Weights of a small sound classifier: muon at rate 0.0092.
Rows from block 2 of a small sound classifier, named by matrix and row number. Rows with one number belong to one neuron. Each number is 200 + 40 x the weight over its row's rms, rounded and kept within 0 to 999. All counts start at 0.
Before each neuron's rows are labels from the 100 clips, of 14976, where the neuron reaches its highest value: "responds to" is what is common among them; "loudest band" is the band of the loudest frequency at the time of the peak. Only what is clearly more common there than usual is listed. The data: synthesized solo parts of chorales (CocoChorales).
# fc1: MLP up (model.blocks.2.mlp.fc1.weight, 1024x256), inputs 0-255
# fc2: MLP down (model.blocks.2.mlp.fc2.weight, 256x1024, transposed), outputs 0-255

responds to: viola; note E4; note F#4; note D#4
loudest band: 250 to 500 Hz
fc1.337,204,220,173,210,173,252,107,200,193,183,183,219,166,187,235,142,229,276,231,198,188,219,150,264,172,154,234,209,207,204,196,263,209,218,228,202,163,222,184,175,105,153,206,203,181,160,167,157,192,155,138,183,172,112,205,139,179,217,266,150,281,176,217,177,235,210,261,156,179,244,172,245,215,270,217,225,176,170,110,150,183,231,230,212,181,196,149,175,151,233,201,161,220,161,209,249,163,194,188,251,178,204,202,238,192,219,192,169,187,220,273,214,222,177,172,221,172,203,125,207,168,240,112,207,202,274,218,191,161,145,207,166,234,221,224,226,173,181,155,250,186,194,188,277,144,160,147,189,212,169,143,169,246,257,225,264,251,264,291,139,220,124,196,217,260,161,178,234,263,209,253,209,225,253,269,208,209,155,200,206,206,226,207,189,195,137,145,249,164,130,206,190,174,184,301,208,129,164,249,223,216,225,243,293,312,268,190,186,174,245,178,181,213,240,206,146,162,169,212,176,143,231,190,241,279,198,204,155,223,222,93,204,214,197,189,196,263,191,223,219,168,228,288,242,232,183,209,192,206,152,139,169,189,264,241,171
fc2.337,198,127,140,184,219,103,94,236,216,238,224,237,228,205,186,98,138,200,272,219,198,130,265,119,181,239,206,205,197,189,180,181,194,151,210,141,204,223,209,200,172,230,287,221,171,306,179,273,196,198,224,165,255,188,183,205,183,137,123,214,175,178,212,213,150,232,137,204,275,168,278,172,235,161,225,259,236,177,227,204,191,249,295,157,240,198,184,212,249,206,239,269,246,266,95,274,157,212,233,191,189,203,201,163,190,200,167,230,248,283,167,214,182,143,236,192,88,154,233,195,227,210,141,192,183,216,144,151,188,253,173,217,198,247,169,186,158,202,136,163,205,133,199,189,179,231,206,220,163,230,182,139,225,172,199,198,193,201,234,158,199,173,181,183,233,165,164,223,164,164,203,217,221,160,223,263,200,183,288,116,220,206,184,204,223,227,240,264,222,181,178,222,239,207,196,235,175,189,159,175,150,222,152,177,157,278,239,262,174,163,171,195,214,212,195,206,189,185,175,180,131,281,249,260,158,229,161,241,88,179,258,205,223,176,243,224,244,200,276,186,215,241,195,206,225,208,198,165,204,218,211,211,189,156,203,200

responds to: flute; note F5
loudest band: 500 to 1000 Hz
fc1.603,152,211,255,238,186,174,227,238,175,147,171,195,141,271,223,184,185,182,236,129,157,197,188,149,113,143,123,112,191,250,197,156,296,244,204,151,165,232,201,212,161,225,201,261,195,242,211,205,253,153,264,117,223,118,203,244,197,250,241,183,175,170,237,209,180,248,223,177,189,192,250,249,168,262,166,178,263,205,164,243,184,223,176,185,184,139,213,220,200,165,171,163,139,249,208,164,192,157,241,210,180,253,160,173,203,125,185,212,137,153,185,224,232,228,206,229,197,184,250,193,239,178,158,291,272,236,270,225,183,188,219,223,254,58,150,168,97,192,185,129,160,224,171,211,196,183,173,167,230,209,157,154,278,224,170,193,158,227,201,194,254,211,134,200,235,195,265,262,171,255,271,182,188,164,239,259,188,128,169,226,203,187,204,202,237,211,209,164,125,255,190,208,145,184,212,245,204,228,221,215,223,242,212,188,250,179,240,184,179,170,235,210,230,187,246,209,195,200,168,130,197,291,237,157,220,217,278,153,233,194,239,314,180,227,150,132,200,228,198,212,203,211,188,147,221,228,177,155,179,165,233,184,188,222,188,189
fc2.603,214,170,191,188,165,198,257,133,205,216,181,242,210,177,199,240,163,269,163,190,175,241,230,295,181,220,198,237,173,247,155,171,167,200,155,232,133,167,193,169,147,211,226,267,201,166,172,190,185,125,177,165,164,174,204,184,258,145,217,192,169,206,199,109,180,235,244,274,190,185,285,177,214,148,194,194,179,191,210,102,192,253,243,232,298,244,243,147,218,223,230,182,237,218,243,216,232,187,255,127,160,241,69,249,196,201,160,171,253,256,274,143,194,197,243,191,188,249,135,193,240,294,213,180,186,257,212,172,228,222,167,214,205,147,156,239,192,238,195,177,211,240,243,126,185,157,174,232,203,248,193,200,169,243,285,139,188,174,179,239,132,227,168,176,175,251,185,249,199,240,190,219,239,207,244,196,166,237,199,191,231,166,208,205,153,180,168,224,233,113,263,156,123,187,195,259,168,116,184,192,232,213,244,170,217,244,235,202,155,263,193,170,138,296,195,137,222,144,220,218,179,259,191,185,167,168,125,245,229,159,219,123,180,252,196,255,130,174,200,223,161,222,173,229,209,190,161,214,277,195,188,193,233,189,223,161

responds to: viola; note A4; note A#4; note G#4
loudest band: 250 to 500 Hz
fc1.737,130,280,186,223,225,171,161,213,103,222,185,175,176,221,252,172,204,204,209,202,145,168,150,162,175,193,186,219,187,181,190,161,199,192,176,121,163,125,160,221,183,144,193,200,161,215,162,219,153,221,258,201,246,166,251,236,228,258,271,171,226,237,217,148,240,162,194,242,201,79,175,158,191,213,212,148,193,194,234,229,235,188,179,239,165,112,240,203,221,242,244,238,140,143,181,276,157,226,202,216,138,182,154,219,232,135,284,164,130,216,195,216,241,222,179,216,187,196,240,254,139,200,152,187,162,181,241,276,213,163,159,228,183,147,203,279,138,148,261,210,162,188,198,150,223,189,100,185,249,169,212,265,124,213,261,267,255,188,222,229,198,241,243,171,163,126,146,171,163,204,159,167,205,208,167,161,181,180,178,160,288,184,158,177,136,199,190,245,156,216,217,176,184,161,159,235,258,178,293,303,187,196,208,152,200,127,220,229,150,169,176,229,186,217,273,221,195,208,176,198,157,224,106,163,253,218,207,206,158,161,179,270,237,195,172,227,232,232,213,183,174,192,240,255,210,196,194,186,198,163,189,257,268,231,159,187
fc2.737,243,213,157,235,281,257,260,263,119,200,197,183,189,207,179,95,210,197,170,208,227,162,215,191,182,224,182,149,175,240,130,166,109,276,204,213,183,250,191,207,265,133,244,210,169,220,230,282,172,151,220,191,232,147,123,179,197,151,211,224,239,163,146,212,231,139,211,221,232,210,236,172,201,204,248,139,163,183,208,205,227,205,151,137,197,121,218,275,284,214,185,214,164,254,248,158,212,193,220,214,243,213,168,219,135,218,243,172,169,168,204,165,130,238,298,204,196,135,166,176,160,282,200,208,224,215,218,226,248,220,167,185,144,156,256,188,154,279,217,151,183,159,265,267,176,159,188,214,185,184,148,125,254,204,244,218,259,164,201,159,169,131,189,136,205,228,248,158,144,169,182,211,170,216,176,213,153,193,168,151,150,235,232,123,238,185,147,216,243,159,267,216,172,222,117,221,148,243,164,129,212,180,188,232,246,258,267,144,180,210,226,200,178,186,247,206,173,228,189,238,266,115,138,189,235,141,156,200,163,208,139,200,213,228,175,214,168,253,240,169,227,201,189,168,155,178,203,220,208,183,159,208,177,216,240,230

responds to: flute; note F5; note D#5; note E5
loudest band: 500 to 1000 Hz
fc1.357,206,208,136,122,209,191,185,237,191,196,198,233,233,198,189,212,168,233,204,230,149,190,178,190,251,159,130,240,172,214,198,263,176,149,258,210,102,209,189,176,209,185,169,190,186,204,195,239,210,132,200,195,100,212,174,227,223,109,216,137,212,161,221,285,156,137,236,167,234,143,169,232,201,286,194,121,216,201,178,257,266,136,152,164,234,257,155,211,221,133,218,208,199,204,157,224,228,143,212,226,120,185,192,182,168,190,183,154,101,204,178,243,153,242,175,183,311,231,139,253,147,195,192,193,229,234,249,133,147,216,209,235,161,255,279,224,167,129,219,165,165,210,219,232,196,140,233,259,161,102,153,186,168,240,162,192,261,245,194,162,207,211,195,236,232,183,195,139,211,256,245,167,239,275,264,160,175,221,221,197,162,211,206,187,211,245,123,250,185,171,266,175,126,177,154,103,132,213,206,164,211,179,138,311,194,219,215,252,235,162,186,189,169,249,206,221,204,173,203,253,145,185,226,185,225,169,254,186,225,200,176,168,230,206,212,203,200,208,253,214,154,207,198,209,131,210,226,205,263,152,173,224,218,207,240,212
fc2.357,269,217,212,193,242,184,212,178,247,256,197,207,227,182,170,151,103,212,214,218,109,220,220,162,170,250,184,153,249,229,188,181,191,214,240,209,232,142,193,229,177,204,161,231,239,217,224,152,186,177,167,224,165,117,211,114,197,266,239,203,190,180,132,292,165,305,247,150,231,128,182,155,87,136,168,178,259,206,160,111,151,115,202,217,228,209,167,141,199,255,94,229,214,231,209,163,198,190,229,203,166,204,204,237,257,143,153,226,155,273,248,204,208,250,217,200,198,281,186,253,227,276,234,207,190,201,114,216,136,220,176,249,178,152,257,123,179,232,188,218,283,209,158,239,224,204,224,114,215,219,290,164,218,204,207,223,226,202,150,203,229,186,243,216,167,220,244,193,188,212,213,232,178,116,205,177,202,147,211,182,198,200,231,207,236,174,197,150,257,271,241,236,200,265,205,217,246,178,177,277,184,226,193,213,195,184,251,183,163,208,148,172,153,169,189,228,228,229,190,90,153,210,150,201,171,204,248,226,205,202,196,175,170,208,227,174,239,272,121,181,196,192,190,160,211,199,213,228,200,194,177,186,280,177,215,242

responds to: viola; oboe
loudest band: 250 to 500 Hz
fc1.358,200,186,168,149,231,201,206,191,243,179,136,175,199,150,156,128,235,228,199,256,242,212,164,202,219,231,217,202,176,164,199,184,167,193,182,241,226,237,177,174,242,184,268,202,180,173,204,163,187,199,199,179,141,234,189,114,238,270,202,287,158,199,233,178,133,241,200,190,172,206,178,174,194,220,150,258,214,215,160,189,131,267,211,183,183,236,199,187,184,181,200,200,194,218,160,215,211,164,250,208,188,261,88,233,171,221,221,182,119,156,319,206,177,202,232,166,224,219,195,192,221,212,163,183,204,230,150,234,206,176,270,174,236,169,220,208,200,223,175,160,139,217,242,134,206,84,162,231,198,207,194,214,130,237,214,169,115,220,214,296,216,173,210,226,285,120,199,192,266,153,180,164,200,209,161,199,191,199,244,162,161,126,264,268,193,119,167,164,225,245,188,277,194,143,228,218,227,291,223,240,180,226,180,225,152,166,105,143,208,189,210,198,270,180,136,226,215,108,159,134,160,259,293,172,201,156,203,118,235,181,199,200,149,151,200,193,236,190,201,238,138,148,137,234,160,239,206,188,209,198,198,222,243,180,206,102
fc2.358,226,226,205,170,70,199,243,213,166,180,149,248,191,202,202,212,209,235,221,94,172,242,191,220,219,166,298,179,266,230,212,186,220,219,158,212,255,174,178,214,207,205,246,213,175,175,201,173,202,153,252,198,190,210,175,242,192,205,201,169,141,201,197,297,207,102,210,215,199,287,227,177,188,160,197,183,196,236,163,254,233,184,108,168,186,262,188,142,233,211,237,165,151,203,242,206,215,113,193,166,240,193,211,253,244,224,240,206,216,183,266,173,235,233,244,188,271,301,242,167,149,257,254,126,204,195,182,145,225,266,165,168,212,150,137,154,221,151,192,160,243,148,156,112,232,201,171,242,134,212,160,205,245,208,197,198,271,246,247,221,253,168,176,182,201,175,223,203,215,80,146,222,261,185,151,192,223,214,262,173,210,198,193,195,190,245,291,193,224,182,217,204,171,186,157,176,275,175,117,177,169,180,192,218,224,179,163,187,168,130,240,135,234,171,121,183,192,195,187,192,214,220,112,178,186,257,233,174,175,137,266,207,212,181,219,255,172,275,187,115,197,197,257,228,161,216,222,199,157,170,195,236,235,177,208,207

responds to: violin; note F#4; note B4
loudest band: 250 to 500 Hz
fc1.376,205,231,232,228,211,243,261,216,163,167,194,139,207,266,252,227,230,128,205,203,193,131,99,199,153,142,176,132,230,220,213,222,220,273,115,170,230,242,223,280,233,258,186,229,200,189,187,156,155,176,200,170,159,225,154,245,141,212,143,267,182,256,251,256,304,177,204,224,215,157,261,195,208,176,224,187,160,187,163,224,218,144,188,143,176,154,185,277,196,214,232,200,265,161,218,150,211,221,158,185,277,167,195,231,183,214,207,252,116,247,228,229,155,232,166,235,258,207,216,193,169,177,266,257,230,187,188,289,122,246,185,182,236,202,158,180,199,209,280,164,136,190,167,214,238,183,206,215,213,207,231,190,208,204,152,178,223,168,195,242,167,209,186,146,226,238,254,183,190,131,216,255,173,154,210,230,165,180,270,201,181,222,162,144,175,169,258,211,209,258,239,235,240,196,262,260,160,236,204,130,227,170,103,299,179,169,185,154,228,128,198,177,244,202,207,222,233,198,164,244,176,193,224,213,185,120,182,216,232,138,154,178,200,262,189,116,241,124,164,254,189,233,182,242,203,239,208,144,176,151,167,214,233,229,168,245
fc2.376,160,260,208,155,183,197,195,107,214,220,225,209,220,241,275,234,157,196,186,208,179,184,168,205,200,159,213,204,230,139,225,218,147,196,139,264,154,223,243,213,202,193,188,244,199,159,189,153,202,243,240,201,203,155,208,200,202,167,142,212,155,159,244,202,205,188,268,160,279,172,216,220,255,151,236,264,234,198,151,234,208,125,143,230,174,152,273,294,236,258,181,211,256,177,286,195,206,142,195,222,196,210,150,143,202,159,208,204,222,165,130,241,205,197,158,170,232,218,233,210,214,179,211,199,196,288,181,223,272,217,140,182,167,123,206,223,89,176,244,199,158,190,118,252,249,145,181,256,160,258,185,110,155,183,201,171,229,190,166,250,149,156,252,194,251,261,161,253,243,186,314,260,182,167,181,179,166,152,209,195,193,154,255,213,171,247,179,154,170,230,199,248,217,186,310,250,207,188,179,239,198,201,192,235,198,188,226,198,195,215,253,169,277,163,89,261,151,231,252,217,210,203,170,216,174,137,187,187,207,205,241,216,194,186,225,188,146,162,215,179,238,184,212,183,139,261,250,201,221,182,171,251,231,262,286,232

responds to: violin; note A#4; note C5
loudest band: 250 to 500 Hz
fc1.52,205,207,220,158,181,265,284,198,209,116,181,162,229,166,298,208,180,172,143,185,270,66,184,215,197,224,198,157,239,150,184,195,213,220,184,218,205,214,186,285,181,280,198,163,129,131,101,182,188,182,189,263,235,228,140,181,215,128,199,228,229,186,271,144,168,176,227,244,166,175,175,183,138,209,253,155,217,232,190,175,210,266,181,192,178,212,235,240,184,161,268,185,129,237,220,209,144,144,200,210,200,232,139,184,241,150,222,223,121,192,212,217,186,185,181,209,245,142,188,208,257,243,211,265,219,141,245,219,177,238,163,268,178,236,211,115,159,240,245,156,81,245,158,219,143,191,190,252,221,184,183,131,191,209,196,148,178,222,209,205,215,178,245,178,157,205,159,224,126,227,145,224,141,254,201,145,187,163,259,131,192,222,166,219,184,209,239,261,186,159,254,156,238,198,250,283,81,158,168,232,243,201,237,227,165,214,242,231,222,210,179,190,224,234,246,160,185,217,140,238,147,149,154,228,187,180,182,163,206,221,139,225,164,190,224,166,226,239,186,214,196,164,174,194,222,257,182,174,189,222,187,227,142,184,216,236
fc2.52,175,137,252,194,191,244,260,148,229,207,186,176,200,244,232,152,138,161,208,184,209,184,222,180,214,211,192,196,216,146,245,177,172,212,171,289,206,144,210,237,191,279,153,208,156,212,225,208,197,199,146,224,197,210,251,194,254,237,220,223,205,192,260,261,159,219,257,214,210,220,212,152,196,120,215,294,154,169,194,182,252,220,210,258,148,170,209,289,150,212,319,221,212,223,161,191,169,237,215,178,273,230,205,158,210,107,277,203,244,225,252,182,115,133,257,231,222,212,148,235,204,213,177,221,168,231,218,199,169,237,199,204,136,231,256,212,184,217,236,175,195,126,192,175,250,253,152,254,138,257,140,200,141,162,148,211,168,190,192,151,112,211,181,231,103,262,139,145,270,219,222,241,216,161,170,243,240,220,258,145,268,208,190,205,231,195,218,168,185,249,202,242,176,185,182,266,165,217,207,227,194,199,231,248,173,202,209,225,178,237,208,191,317,190,125,154,219,286,167,208,237,200,190,250,232,192,181,148,214,193,245,152,176,208,215,210,250,184,152,266,137,209,159,183,111,243,152,265,235,185,173,216,228,225,163,197

responds to: violin; note A#5; note A5; instrument: cello
loudest band: 500 to 1000 Hz
fc1.633,269,166,209,156,262,247,238,255,239,176,165,239,237,181,203,196,179,140,229,178,136,153,148,206,260,218,182,234,180,155,197,226,149,259,230,136,271,252,188,150,242,243,229,226,232,262,153,248,124,239,228,201,160,206,227,253,195,228,179,198,236,202,182,206,212,156,214,169,226,198,217,240,197,259,166,180,217,238,137,124,160,217,228,127,254,119,168,242,160,207,187,131,170,210,296,226,114,161,195,215,190,225,179,149,159,169,167,203,208,214,222,273,195,156,182,188,231,123,151,216,133,162,273,177,229,211,231,163,177,131,192,258,228,212,183,185,157,205,245,208,193,197,135,111,190,232,135,197,199,175,201,187,287,132,259,166,198,237,216,189,248,177,229,164,213,194,288,172,232,161,187,147,258,181,242,209,177,224,202,197,187,143,223,245,238,128,179,173,200,190,241,211,191,110,274,210,220,179,197,226,162,164,179,301,199,193,169,149,183,192,167,96,175,187,238,250,210,292,194,193,190,211,139,127,168,186,162,168,226,273,245,133,234,171,231,175,201,214,200,186,193,305,161,212,205,207,223,235,174,169,235,174,190,220,228,196
fc2.633,194,224,171,232,234,171,252,233,154,206,216,152,206,199,225,201,142,154,221,245,176,205,183,239,340,139,241,155,174,189,190,194,164,204,153,229,215,199,180,242,200,172,168,238,173,246,163,208,188,138,231,232,220,235,216,159,283,147,241,162,215,185,176,167,145,127,177,199,240,141,195,184,178,172,186,180,175,170,241,169,221,173,244,185,241,216,194,256,221,243,195,145,123,134,197,170,172,230,95,158,136,214,170,209,196,156,168,261,233,226,231,173,227,240,263,232,219,158,276,224,221,171,297,202,190,215,100,118,176,210,222,302,270,169,244,240,180,226,226,201,210,239,266,214,175,140,250,201,222,228,186,217,211,241,271,180,167,120,224,134,234,205,291,147,194,205,182,248,161,210,203,188,95,190,193,231,195,227,210,129,241,209,292,229,228,148,165,225,229,166,219,170,188,222,189,234,145,184,169,277,200,281,216,163,167,217,145,184,176,227,184,215,238,253,222,211,245,181,226,181,159,184,227,182,131,228,158,234,202,198,253,213,228,199,204,225,250,228,288,190,204,140,183,169,229,216,203,192,192,191,99,173,142,174,242,137

responds to: flute; note C#5
loudest band: 1000 to 2000 Hz
fc1.238,172,166,303,169,233,216,208,200,176,205,286,175,190,232,232,120,166,167,181,186,189,219,190,240,207,309,153,223,255,214,199,208,182,157,280,226,216,168,286,143,151,207,167,269,213,226,141,192,204,185,209,192,217,170,172,136,258,236,178,164,202,178,194,166,158,216,207,220,162,259,208,165,164,208,187,228,156,152,174,235,223,211,209,266,236,159,151,159,158,211,192,144,221,182,266,226,275,170,155,209,113,169,156,262,180,142,208,241,178,197,234,207,217,161,242,179,177,185,203,148,236,170,186,218,172,253,215,168,188,122,247,149,192,206,218,178,267,303,195,257,101,174,169,191,195,217,248,134,195,160,228,249,176,217,160,247,139,216,183,218,157,186,237,155,176,145,226,209,180,271,214,164,188,197,131,222,188,213,181,201,195,261,150,139,123,209,140,220,254,160,198,185,184,210,145,203,201,151,200,248,144,137,275,160,257,211,233,180,155,174,194,239,241,156,234,228,179,168,200,208,227,139,102,206,227,163,198,218,266,179,292,142,257,209,226,210,166,254,238,244,179,205,241,163,182,255,214,199,136,274,264,200,201,231,265,232
fc2.238,215,198,172,189,165,180,236,207,160,221,189,304,121,216,202,237,107,183,223,213,167,164,221,163,182,235,176,259,195,150,234,228,138,167,204,192,202,222,223,162,196,221,179,214,191,223,119,179,258,230,198,185,192,227,261,227,135,233,198,258,236,220,194,255,220,129,211,174,231,235,173,199,171,221,138,98,292,217,228,222,210,227,178,261,194,171,187,111,175,209,180,305,175,180,134,258,207,169,128,169,291,182,203,226,178,254,244,191,159,162,234,211,206,155,134,160,198,220,184,182,223,206,215,212,134,148,208,234,211,222,229,203,216,184,236,166,230,152,249,209,202,216,232,206,205,163,199,138,208,142,155,189,203,223,232,256,101,211,169,148,200,310,158,188,241,197,257,217,161,254,228,201,211,114,240,160,181,172,170,159,272,251,147,185,200,197,171,185,129,121,191,267,225,185,146,264,237,168,215,268,208,145,173,195,224,159,276,226,223,209,201,153,268,177,166,144,188,261,186,252,192,199,144,211,154,220,256,217,96,220,221,262,267,219,214,270,208,208,205,235,236,217,223,219,207,153,236,206,213,241,184,186,287,170,183,213

responds to: viola; note D#4; note F#4; note F4
loudest band: 250 to 500 Hz
fc1.295,215,205,216,126,234,185,119,171,170,141,273,231,231,249,182,195,160,237,203,128,204,173,186,140,220,207,187,129,198,161,184,205,171,172,248,212,180,265,154,127,264,170,150,196,146,199,165,176,170,129,149,163,173,185,194,228,201,246,264,197,190,256,227,217,215,151,190,213,171,208,163,183,126,216,241,248,174,230,252,265,206,168,167,204,164,186,164,129,173,215,220,202,221,252,212,219,128,191,202,235,182,197,218,263,106,219,224,235,249,160,217,183,160,144,143,248,190,190,203,201,107,220,224,206,183,159,190,185,187,215,191,220,205,158,151,169,203,183,150,253,219,218,236,176,196,189,186,299,148,158,190,154,170,185,203,272,237,253,177,225,191,203,215,215,180,238,204,159,238,280,124,280,237,145,274,217,214,199,174,125,114,176,187,195,154,215,230,183,127,200,182,216,244,246,190,219,184,230,148,252,253,201,205,127,134,250,172,252,195,215,227,198,138,166,170,136,139,208,215,246,175,170,193,257,241,147,205,155,234,231,213,186,181,249,239,179,178,286,230,175,200,237,204,184,94,188,154,112,181,216,222,288,97,242,231,221
fc2.295,151,269,170,206,207,167,253,243,215,150,172,154,200,176,227,157,245,179,200,254,125,311,226,144,233,156,242,170,228,194,216,120,239,195,191,141,193,148,101,193,183,194,218,259,134,225,186,197,237,216,242,251,155,201,168,185,188,204,230,241,221,298,248,192,240,193,264,181,210,211,157,197,258,188,206,247,214,249,181,231,197,236,229,93,210,161,137,247,124,274,189,253,251,233,194,208,219,164,223,152,202,232,221,134,181,172,193,258,199,165,171,177,181,215,207,232,203,230,245,229,195,212,239,216,212,194,129,158,153,198,286,163,236,186,228,243,170,155,182,188,179,241,103,224,168,162,182,170,204,232,213,193,231,176,206,178,180,172,221,210,160,188,183,250,201,247,115,179,109,222,270,182,198,162,180,206,171,170,137,151,255,130,164,234,246,267,238,182,221,162,113,174,182,168,227,254,185,157,176,220,225,189,157,220,225,196,174,166,163,303,132,154,147,177,216,195,147,182,186,204,187,253,221,166,174,171,152,233,206,153,291,154,180,155,167,235,240,259,209,190,162,164,215,265,193,155,255,182,237,209,210,182,280,222,248,133

responds to: flute; note F5; note F#5; note E5
loudest band: 500 to 1000 Hz
fc1.197,167,238,234,151,164,179,147,155,190,127,161,257,242,205,260,220,199,152,183,101,192,267,102,226,196,145,185,215,211,180,254,171,187,148,212,221,213,214,192,171,176,198,181,122,160,207,216,215,194,216,183,231,160,225,151,237,176,179,264,181,239,180,177,204,166,242,191,193,252,244,212,256,173,180,83,193,184,166,125,183,283,182,203,245,165,144,287,183,247,154,219,190,243,193,233,268,124,268,188,207,200,149,260,253,169,159,157,200,224,261,243,196,171,235,205,251,215,217,119,117,153,165,172,290,194,258,170,183,172,201,201,283,162,177,213,221,135,209,248,204,225,231,147,168,244,208,209,152,145,224,168,195,235,247,148,201,236,215,168,209,181,158,205,246,211,165,262,191,243,212,202,179,214,233,124,163,180,199,112,173,278,193,223,208,216,212,195,214,183,242,141,205,147,163,226,206,193,232,224,158,209,166,179,203,208,172,253,197,263,213,208,139,230,190,133,206,241,201,194,221,151,221,200,245,281,234,151,182,338,169,180,258,222,140,166,245,302,189,192,168,239,178,182,175,224,147,178,141,197,209,175,211,214,247,219,181
fc2.197,233,207,79,205,183,199,260,162,171,241,171,269,216,190,227,246,307,190,203,212,246,254,177,214,151,267,189,187,205,241,204,282,148,140,235,171,168,231,238,213,146,131,206,199,242,229,172,138,198,291,178,204,185,291,171,249,122,115,223,206,202,188,238,183,235,185,207,221,237,225,190,192,246,155,190,154,134,193,201,185,215,156,208,221,198,226,178,200,213,131,140,219,170,183,191,209,218,225,224,157,183,104,182,194,193,181,153,204,249,155,210,250,180,146,226,185,216,102,141,209,222,173,226,221,204,233,172,221,183,178,234,174,146,159,142,276,168,204,159,180,202,189,192,148,162,270,185,213,161,164,254,190,165,147,222,169,167,222,156,246,175,207,151,152,206,223,211,193,137,234,225,254,139,213,221,153,253,176,149,231,216,208,206,206,217,162,154,209,165,247,261,148,256,263,182,184,162,231,155,203,266,143,239,156,246,227,225,181,139,149,214,284,188,189,188,203,161,208,198,263,147,146,145,216,224,164,196,173,161,222,222,266,179,215,246,172,185,141,219,274,261,139,188,259,188,263,167,264,163,164,264,244,298,186,196,227

responds to: viola; note A#4; note A4
loudest band: 250 to 500 Hz
fc1.109,176,132,171,178,245,215,250,277,236,170,196,184,203,114,229,127,246,183,224,216,262,204,187,269,241,169,176,184,182,144,170,221,214,215,141,177,159,242,195,240,210,101,176,185,206,213,211,182,175,250,187,210,184,237,205,174,193,142,158,245,221,122,219,249,206,192,205,209,213,216,169,156,149,253,233,177,173,198,160,224,236,189,181,171,213,292,205,151,265,125,186,167,230,213,73,138,227,100,186,98,154,225,179,171,216,186,202,160,170,197,183,151,161,189,177,220,187,212,200,201,163,199,100,158,216,204,153,132,239,115,156,259,183,175,211,200,205,233,209,139,241,191,228,121,231,134,190,173,194,223,145,170,204,154,202,150,243,252,257,252,159,199,187,171,219,174,214,155,235,241,195,223,214,195,185,242,220,204,254,179,252,175,229,196,207,248,136,239,186,185,245,173,185,188,194,136,174,236,270,190,236,235,218,174,99,169,229,235,211,227,146,169,207,141,244,240,242,179,171,211,80,162,203,184,208,241,139,187,141,195,197,232,215,188,210,258,215,260,201,147,170,192,60,150,241,191,224,213,229,168,200,190,229,248,172,152
fc2.109,232,192,241,135,117,236,298,155,204,234,202,109,139,197,240,256,212,186,232,220,229,191,176,188,237,176,189,205,227,267,145,200,186,177,295,156,210,200,188,158,133,166,213,231,197,161,236,155,273,230,225,261,193,174,192,116,213,198,180,215,179,161,235,192,253,111,253,174,234,175,218,230,222,192,202,220,189,183,251,222,221,213,210,219,246,213,228,260,222,235,172,198,168,229,156,215,208,145,189,210,182,151,262,188,179,223,218,236,262,210,227,183,223,220,240,173,224,229,222,208,153,160,218,244,170,143,176,124,156,194,114,146,122,259,260,225,167,173,179,193,243,228,209,194,221,217,170,184,214,215,131,177,244,197,207,183,178,179,145,124,191,233,104,210,240,198,258,191,195,205,179,270,186,256,162,183,248,231,189,156,174,215,177,285,209,125,186,186,270,271,251,204,138,247,202,245,202,213,172,203,167,153,198,272,154,177,267,163,328,185,246,165,171,199,147,200,191,187,149,187,251,120,181,221,229,173,155,135,182,182,246,122,197,186,173,225,149,212,203,225,290,221,136,115,245,244,189,267,218,162,229,171,168,175,203,163

responds to: flute; note F#5
loudest band: 500 to 1000 Hz
fc1.198,169,173,217,159,107,149,159,204,232,202,156,222,220,176,183,186,181,226,193,119,227,171,150,162,205,212,215,230,250,242,221,188,182,208,146,242,172,158,175,202,196,244,200,144,198,236,150,177,201,218,159,193,191,260,213,257,243,158,190,223,196,133,202,253,271,203,120,222,231,179,243,196,211,167,187,185,206,226,183,220,172,134,264,225,226,198,211,155,202,227,221,183,195,197,209,199,100,154,240,186,257,198,230,189,136,197,202,284,177,242,240,134,260,233,216,211,199,165,189,142,186,257,175,210,240,187,201,187,160,194,174,223,165,249,183,257,244,222,104,221,246,168,203,230,216,201,198,238,167,146,146,264,191,134,216,171,143,169,220,252,207,152,105,129,190,209,160,258,248,228,147,171,251,272,193,228,246,205,146,264,180,150,180,223,249,198,220,170,242,125,223,139,191,212,173,238,166,189,183,188,160,157,201,300,233,286,239,224,159,149,150,149,200,205,261,130,192,225,219,191,273,140,103,204,168,183,232,252,222,130,212,133,139,161,182,212,186,249,120,199,182,200,198,197,162,186,242,142,158,95,117,128,190,207,200,210
fc2.198,131,160,136,170,167,214,174,167,151,125,181,209,256,161,290,246,245,193,173,214,150,250,147,192,196,186,155,164,182,236,203,151,219,305,278,187,198,185,223,186,254,190,241,204,211,179,166,263,224,202,165,214,151,183,157,262,155,217,190,215,202,203,197,175,172,231,201,199,230,216,261,254,244,203,195,272,226,254,220,146,236,225,223,269,217,165,216,253,184,230,169,159,212,268,155,221,152,161,195,218,150,161,245,208,237,175,181,146,195,183,166,231,239,177,198,148,224,213,267,218,271,232,141,201,135,258,199,210,245,180,180,122,191,202,242,224,268,157,271,177,168,114,184,202,186,237,150,144,167,242,247,186,248,175,222,193,181,155,246,198,161,164,162,231,216,193,150,169,157,177,261,158,183,216,88,188,252,182,219,188,237,171,160,221,208,239,205,190,215,318,197,184,215,159,156,162,125,236,170,229,186,194,300,229,200,157,255,151,217,182,218,157,257,216,199,252,183,241,219,218,209,193,220,170,140,231,195,137,210,184,206,137,149,115,151,165,121,137,233,135,196,191,186,175,270,201,115,207,216,163,161,134,184,191,238,152